Weights of a small image classifier: depths [2, 5, 5].
Rows from block 5 of a small image classifier, named by matrix and row number. Rows with one number within an expert belong to one neuron, the router's apart. Each number is 128 + 32 x the weight over its row's rms, rounded and kept within 0 to 255. All counts start at 0. Numbers have three digits each. After the name is the row's rms in percent of the matrix's.
Before each expert's rows are labels from the 100 images, of 14976, where the router gives the expert most weight on average: "strongest on" is what is common among them. Only what is clearly more common there than usual is listed. The data: Sentinel-2 satellite tiles (TerraMesh).
# router: router (model.blocks.5.mlp.router.weight, 16x128), inputs 64-127
# up: expert up (model.blocks.5.mlp.up, 16x64x128), inputs 64-127
# down: expert down (model.blocks.5.mlp.down, 16x128x64, transposed), outputs 64-127

# expert 0
strongest on: snow or ice; main land cover: snow or ice
router.0 090:131130135104144122116163122155132135167160134165126131167057168169082128096121094161126125154083141122148104151129096143110123183147171144086145225145128131133164083154050163139112149076178124
up.10 102:078144120137059126116153154144163127120175154114119158117073107112081136163199174153150127072122097182048152065163158138160078143132108101187126188133127065167157114123092154167115110165184085
down.10 100:123103141128178148126143100133162151079090098109106102140097162204172092106155134127129115142133097135095121105164098130117157140152121096146142120123163170099137042081116069132152138125140062
up.11 093:118137109150144024137116174111126108112088111183165113106180145145116184066103213162131137155141118109177095162125121097160137099105095099064124104142128097147129133195169131095084093172097162
down.11 089:141123077138101167131128131142090073132118137109142109104146082096124133134101123137196144092099135165145181116158098098171099094069073150154132153151083127182139142101183167167118078160132118

# expert 15
strongest on: water; bare ground; main land cover: water
router.15 111:140112088087094126198118184096138059122111175128192155100153129133112089138096132106087101065101100141171116180110211150143091120076109121148135131132118104117072103152121152113093081106124139
up.0 105:119086149108116132165070083137132109146125099008125121160147138165094156101156091131137149123153102116087162170121143108129122139143148082081109140115149116117091129108072137149156155098116156
down.0 101:096135144106149096092141141135171110120080184035110138156163159160136170152192122117054159105121088102111185101072153099114116107124092107155100144080132153131120130144122131110129149105133114
up.1 110:120119156119174141101089174126174104186093129164185161085107119038229121108139147144060126140135121108134150144112115157152139127109143152136162109110119158089074108120117086092108157129122135
down.1 112:191140069125158137109160092094123121137132122125104114134168073102138123173118084066148167134117133171115132106169079131121119077058128139164161115169090109129195154098186201154109064181112140

# expert 9
strongest on: crops
router.9 090:130146069129137186118100111144160172140136185186088111098107130157153139129099117126127120079101110194154123175133085124136133089096161162109080132070126138155089090112149165096100157119164116
up.0 112:120110107158139142108070166128169189176155136164105148145078100055169124120106092088090128115094132132119112086119143133044110067095133110160172124145130142103104114106185090143138109153130080
down.0 119:101106120120142111060097140107112056121120157112169077146148144148154106137113154126125151077134129138171212138118105096121082097104123093183143154111101153186130134085159176158125106096166102
up.1 111:112108078119084149124138185137128215148148133106113130126104117069092168179099162104184214093100120151171135066149117152080130087084194099085084124131131136128107083098128089140121125180170097
down.1 099:087107175096143165112135127122097132105145106149149073151055192159147102137122165115175086117128134168096120143126122148061145117167183107114171175099159145132130071073149093118151153087213087

# expert 5
strongest on: trees; water; main land cover: water
router.5 103:122150179156185119089084117152111194153142086076063156163139107099158202085178175149109137184180126142124124117147074104178150134188107132114104099132136134150161140109135119144170185151124092
up.0 106:133170134062156100121102126122135119132127094082141070233140123167113108115102139133175123147149125061141081113141132134149127060119140103097139136111129090111137158177182116157157142067144135
down.0 103:088173132121109108156062192132131157178117065187151137093086119098136114075096182147120084122148163177114080166139131161145157127140185191090116144154123083114098160113135066138179140091179137
up.1 101:105083115093100092139198161181083139143130115104135110111190113150090119192073084110138118067165139109187162093129121145064112077132120072204087089165143137128136143132187127123092092103106107
down.1 102:122102153156123136141058121147116127110115169167177106104140174154106059092117135151133104113072097116132170131085146079159069081131099087160166190079114176152136105084162148105135162107155139

# expert 1
strongest on: snow or ice; main land cover: snow or ice
router.1 105:119157102154140138089086117148180141140081185172124116169146154134150068083177056084160197100105119193085093092103173083147112156144071125133210157127129144145096135135109149171148126145124124
up.10 103:108137130133171186175206127147145146078093146163182106152182111178086123122109150095150137116138137116128106093088172137168133109128175133112110133111114122130128115145112128077141118148142167
down.10 118:104111137155142131180122164134138113114139129153166062129102147146129047125122145137092125123163145139152159164120098100159088093124125099162090161106108148150130107068175160055118126094188126
up.11 107:136126109116083089077057102133140190106059136109128153159125116094151122091194135112168148128101113166138137068139149138098181164144137099116153096166112089156115160123162138157146092118119102
down.11 098:125097136103151189112206068110109156082138162037123165169121130126100186076098115156164071143081135112075134117157133151159166175148135153128123096145178143145107097171097108113082121144080103

# expert 4
strongest on: clouds; main land cover: water
router.4 104:092105068092149140099111101122166092122152105173092154136137091146104142134170099132145143078088120083110191126143109162169105120088081083144168118170118129129152115127156128111103098137119070
up.0 112:114148162132118048186071166125126135109086097083078133235149143120141202144141185100075144110148129123153168116139081156147122107162120083117071058160121101125160144140137117114118150093118142
down.0 110:166122148148094147121098096136184143111111124135168102126153147159149077152138103116091150142101078152067110149102132147155070069117119110134137170081084147098193130071185195134110153166142144
up.1 100:147151124095098138180118169107135152146149083142112169187148121136152154105145151134089149125120140121159160151146073145142140150120084129135119105163135170136179118067112120083109148072138117
down.1 104:150078138129107165111149139115120176071186107154150083182108159152173090152116108098128101148150123118073128129138096169128123130137198091176096103115155186100156087085145190106129128135122099

# expert 14
strongest on: water; flooded vegetation
router.14 108:143147153113150083131145113163156084160123171144112127146126136077154082183133191124094135171120144122096093101165074137214139126124141136163105104085135115070124172143115119105139163106107160
up.0 100:124187148145172137137146047108082095114116134122134089090165111140104142179183206142116120117144112111107140144087150150153127140108082138096095164138142075083150130179190131154111077120132162
down.0 099:169144154105121132110138114155154133146111126168097134094140124111060192156131114131149133090069078173073139100109183117115079052118121175122153198109083140121135142078184111122113165157127130
up.1 100:143161144150031092157153067145082153093090136110070119163119147141119140099157151136180087139166132184066111147115132097064144134146125150126071071129115112137084161115153122165131136173136171
down.1 112:144111087137125138120131158023108113097150138172148079150132109145158094115105149137140147072186150116166201100158071084122137133070109081198064122148117144187106107120149184108145071124116112

# expert 12
strongest on: main land cover: water
router.12 096:154099133178191191103157154080098082115153179121122161094102110106117052112118128126118127193111153091065040109119112120103115136118114111167133070145117152064111108114135146128138141144105109
up.0 090:123119131151114180154070102074067136133154143064104168149125179101108109079149164129154173144112125134114112072160170164057088082113167144134111118120122111085160136127096115130202177180133127
down.0 091:164134125155092101142084096143181104144121182163160172134174143128096099165132085106062148145148108102125156161072181092105106116115082103124092130082119121115220151140123180152079166159108168
up.1 109:188115140082125146124109118122129123098128119074098173170143113107140120081132143151151147148134105104088106074161155212083112134143143144147129142129127098073158138161120122142208124100136130
down.1 120:156129154123111128107174044132113148125103144150121171129166156172067129150093101125098134169117101101117088203081157126119116127154099122116105118081138128039193127146098148096058175152111144

# expert 2
strongest on: clouds
router.2 108:128157159139078048171158146137092169122103101087121121175120158165111153167066196140173117103178159143133154100118130175089152122145145157085086147110130123163107156139122101091115145118160159
up.10 104:135149125152119099099114099113140144123096115120132151101143103114078175164170132150129145034156180159141186126105090115113109119143077043168114190136128125132134129114112199093082118101151098
down.10 106:194122101177081153106088049123138146125095149104119185085191115137101104137078078132128153144122106093121131169121131102170114118108075153127138116142102113115205159160134184130094108195071177
up.11 090:145135126171101159160117163114143121058129100148150129122133131154068139107133176120132109140111143111104105147116074148124108090145149042153122134192123148106100108070105141131138111220141118
down.11 090:154090150171147080069106097161149144106147174116133157107168163162109125161169075131097139141119081083087134115069144123104110131153115092132203128066149170105199116141100177107140156153098148

# expert 13
strongest on: snow or ice; flooded vegetation
router.13 097:075129152123082151110203093155109120108158133155105071104124159089168118107181124092159152139105126139162113078162159131104133166156139166149112115101126149130167127122093063055143142182149144
up.0 094:186096150132056152145148158126196160127150146159173112160109078164095137163147068125113172145123126148151145097128113136132131116165123075110174106139128078143154090118157168146135130068084158
down.0 089:108109147103112122120147157139097081112157169104201110104162150116137130161101145172149150102129114125174184111072169095161093103136095100179166156091111165170153128139129198108129161085127113
up.1 082:130155160098199114149146119114104113119089100107088124088154114141117107170145185132149110121189133112168102082112086153144127131132107131152196159121138142124134125139122156093096169107126090
down.1 058:139078111178132121185203123132121112091139117161126091130078127136142118140156113112118119163120104099094114112179115160102131135110120091119096130109145170101081065093168084137170129156103125

# expert 11
strongest on: clouds
router.11 105:157165135142135172143168109141081139126093185077088184117141108117143089170120180147100119135123139206117080102152094104110132147175163114168056174115138143119110143071077146117125159135146072
up.0 090:111117117132103171098076050113086184087089070120161150157112132179109185103105107167167118157149135133125151102123159092080174140137122097122139118112117118161169131136101148125184152146130113
down.0 085:168171130126133100152070121150159122173104134150140179077170133129111110108137133087122123123119101185140111123094188109173048044143105169120175202109089125103136160099156114123131175145140158
up.1 096:161138114117170108104058135139199076151148141209094166162084111074169144129148154113129124108111123148087181137158085124122111149153111090175115135131144142143147148108115116144179153137139082
down.1 102:068146150115135104179132156147106155154128072126103149167089130134118127124108163140126118151128177145174079161134133160104181195180147177066070091161167076119065115162069066129159137075133130

# expert 6
strongest on: main land cover: rangeland
router.6 097:138092127150121127118134179129081077123085088151099099114095127105201119095122092108142074168142126079158110153133099102063135113089195170080151064114118124097173105127167143101093124155101101
up.0 094:152129036114135093148162116118155123092092147145173155117095095153095120161126124097176119037124120163106098125087132093140134143057153101130167150129130085145082100116166109142096068167116069
down.0 093:118158138054085146140115157104099125158170081111140127117124097070109109084118166136160056119158177193177111120163148159142147110132178212144061127160104102135078165127157137170151137098141122
up.1 096:140120080119149031126111167157160128139148077132149127153154096098083158085097120150146134091137141109109183060110099143120119076117102068100161148135144126206131133150174125118136141125144067
down.1 093:083140125113128124151101179094128112144159149179195054173114159119129069107137174136121113099129145164151156144118114094133107087094126101170128163099104113180138144101172179143140139081203107

# expert 10
strongest on: bare ground; main land cover: rangeland; main land cover: bare ground
router.10 087:141096115105084149116129120129159108085153166162092144139098153146167090104151068153137089147113134184082147174138114130084133189162181200150155139107108148137132163086045169085123146134124114
up.0 098:118099071134130151113090155123087121118115116132073155099091122069207095117120142113141112215130134057100060164138118077127134110090184171117140086135134147100157096109100178127151145118149070
down.0 102:093110124098108132088155122115078117092125121112110093145130158178147132115112127135166150131142168103174142150154059148157194187134130093175169065163185129133096084143089145154112092112124083
up.1 113:124103022135109126062084118155142130169133110198102173075075087097153093111138127133121149130077129128130130143142122118144121109057133115141187129144124149116122100094117140155146143154134033
down.1 113:090067151088146169081168136125101124079188149109137085186082174139129114105136137122201082095142155124129174116146106123111159173138155092169183110134196171157135066118093123079131124089137075

# expert 3
strongest on: water; main land cover: water
router.3 085:063098165194070188142160170163148169111178122072122093064121114156118105158156138142118158159118120136108152178099087158084109173163103059133121130153128132166113101082083073182170168168131157
up.10 089:091111066144119078139150146125133124135117157145160137126091122149086144084117208075174167152133171127092106152103153143119144125056173071135136139145119115130125116142077146087092165156222063
down.10 084:162064118140118115125117121086063130128152152138121107102139137143162112186103082127165168137143136096079130130126099140114177190146147081115152091167174123148119115177059172186141083119117136
up.11 097:145118096069111073108146165172107080122146101129176132130092128072154139077164138132164165146159129108106107093056112151133098089116199133099151152188122150131109146133108115212133158106202101
down.11 095:113142138147136050116121114068167164148098135108105139133161141192145152134178102140080184155160125109071089142105141179119145133141109092122142103113133102086099130147096146203124149157117147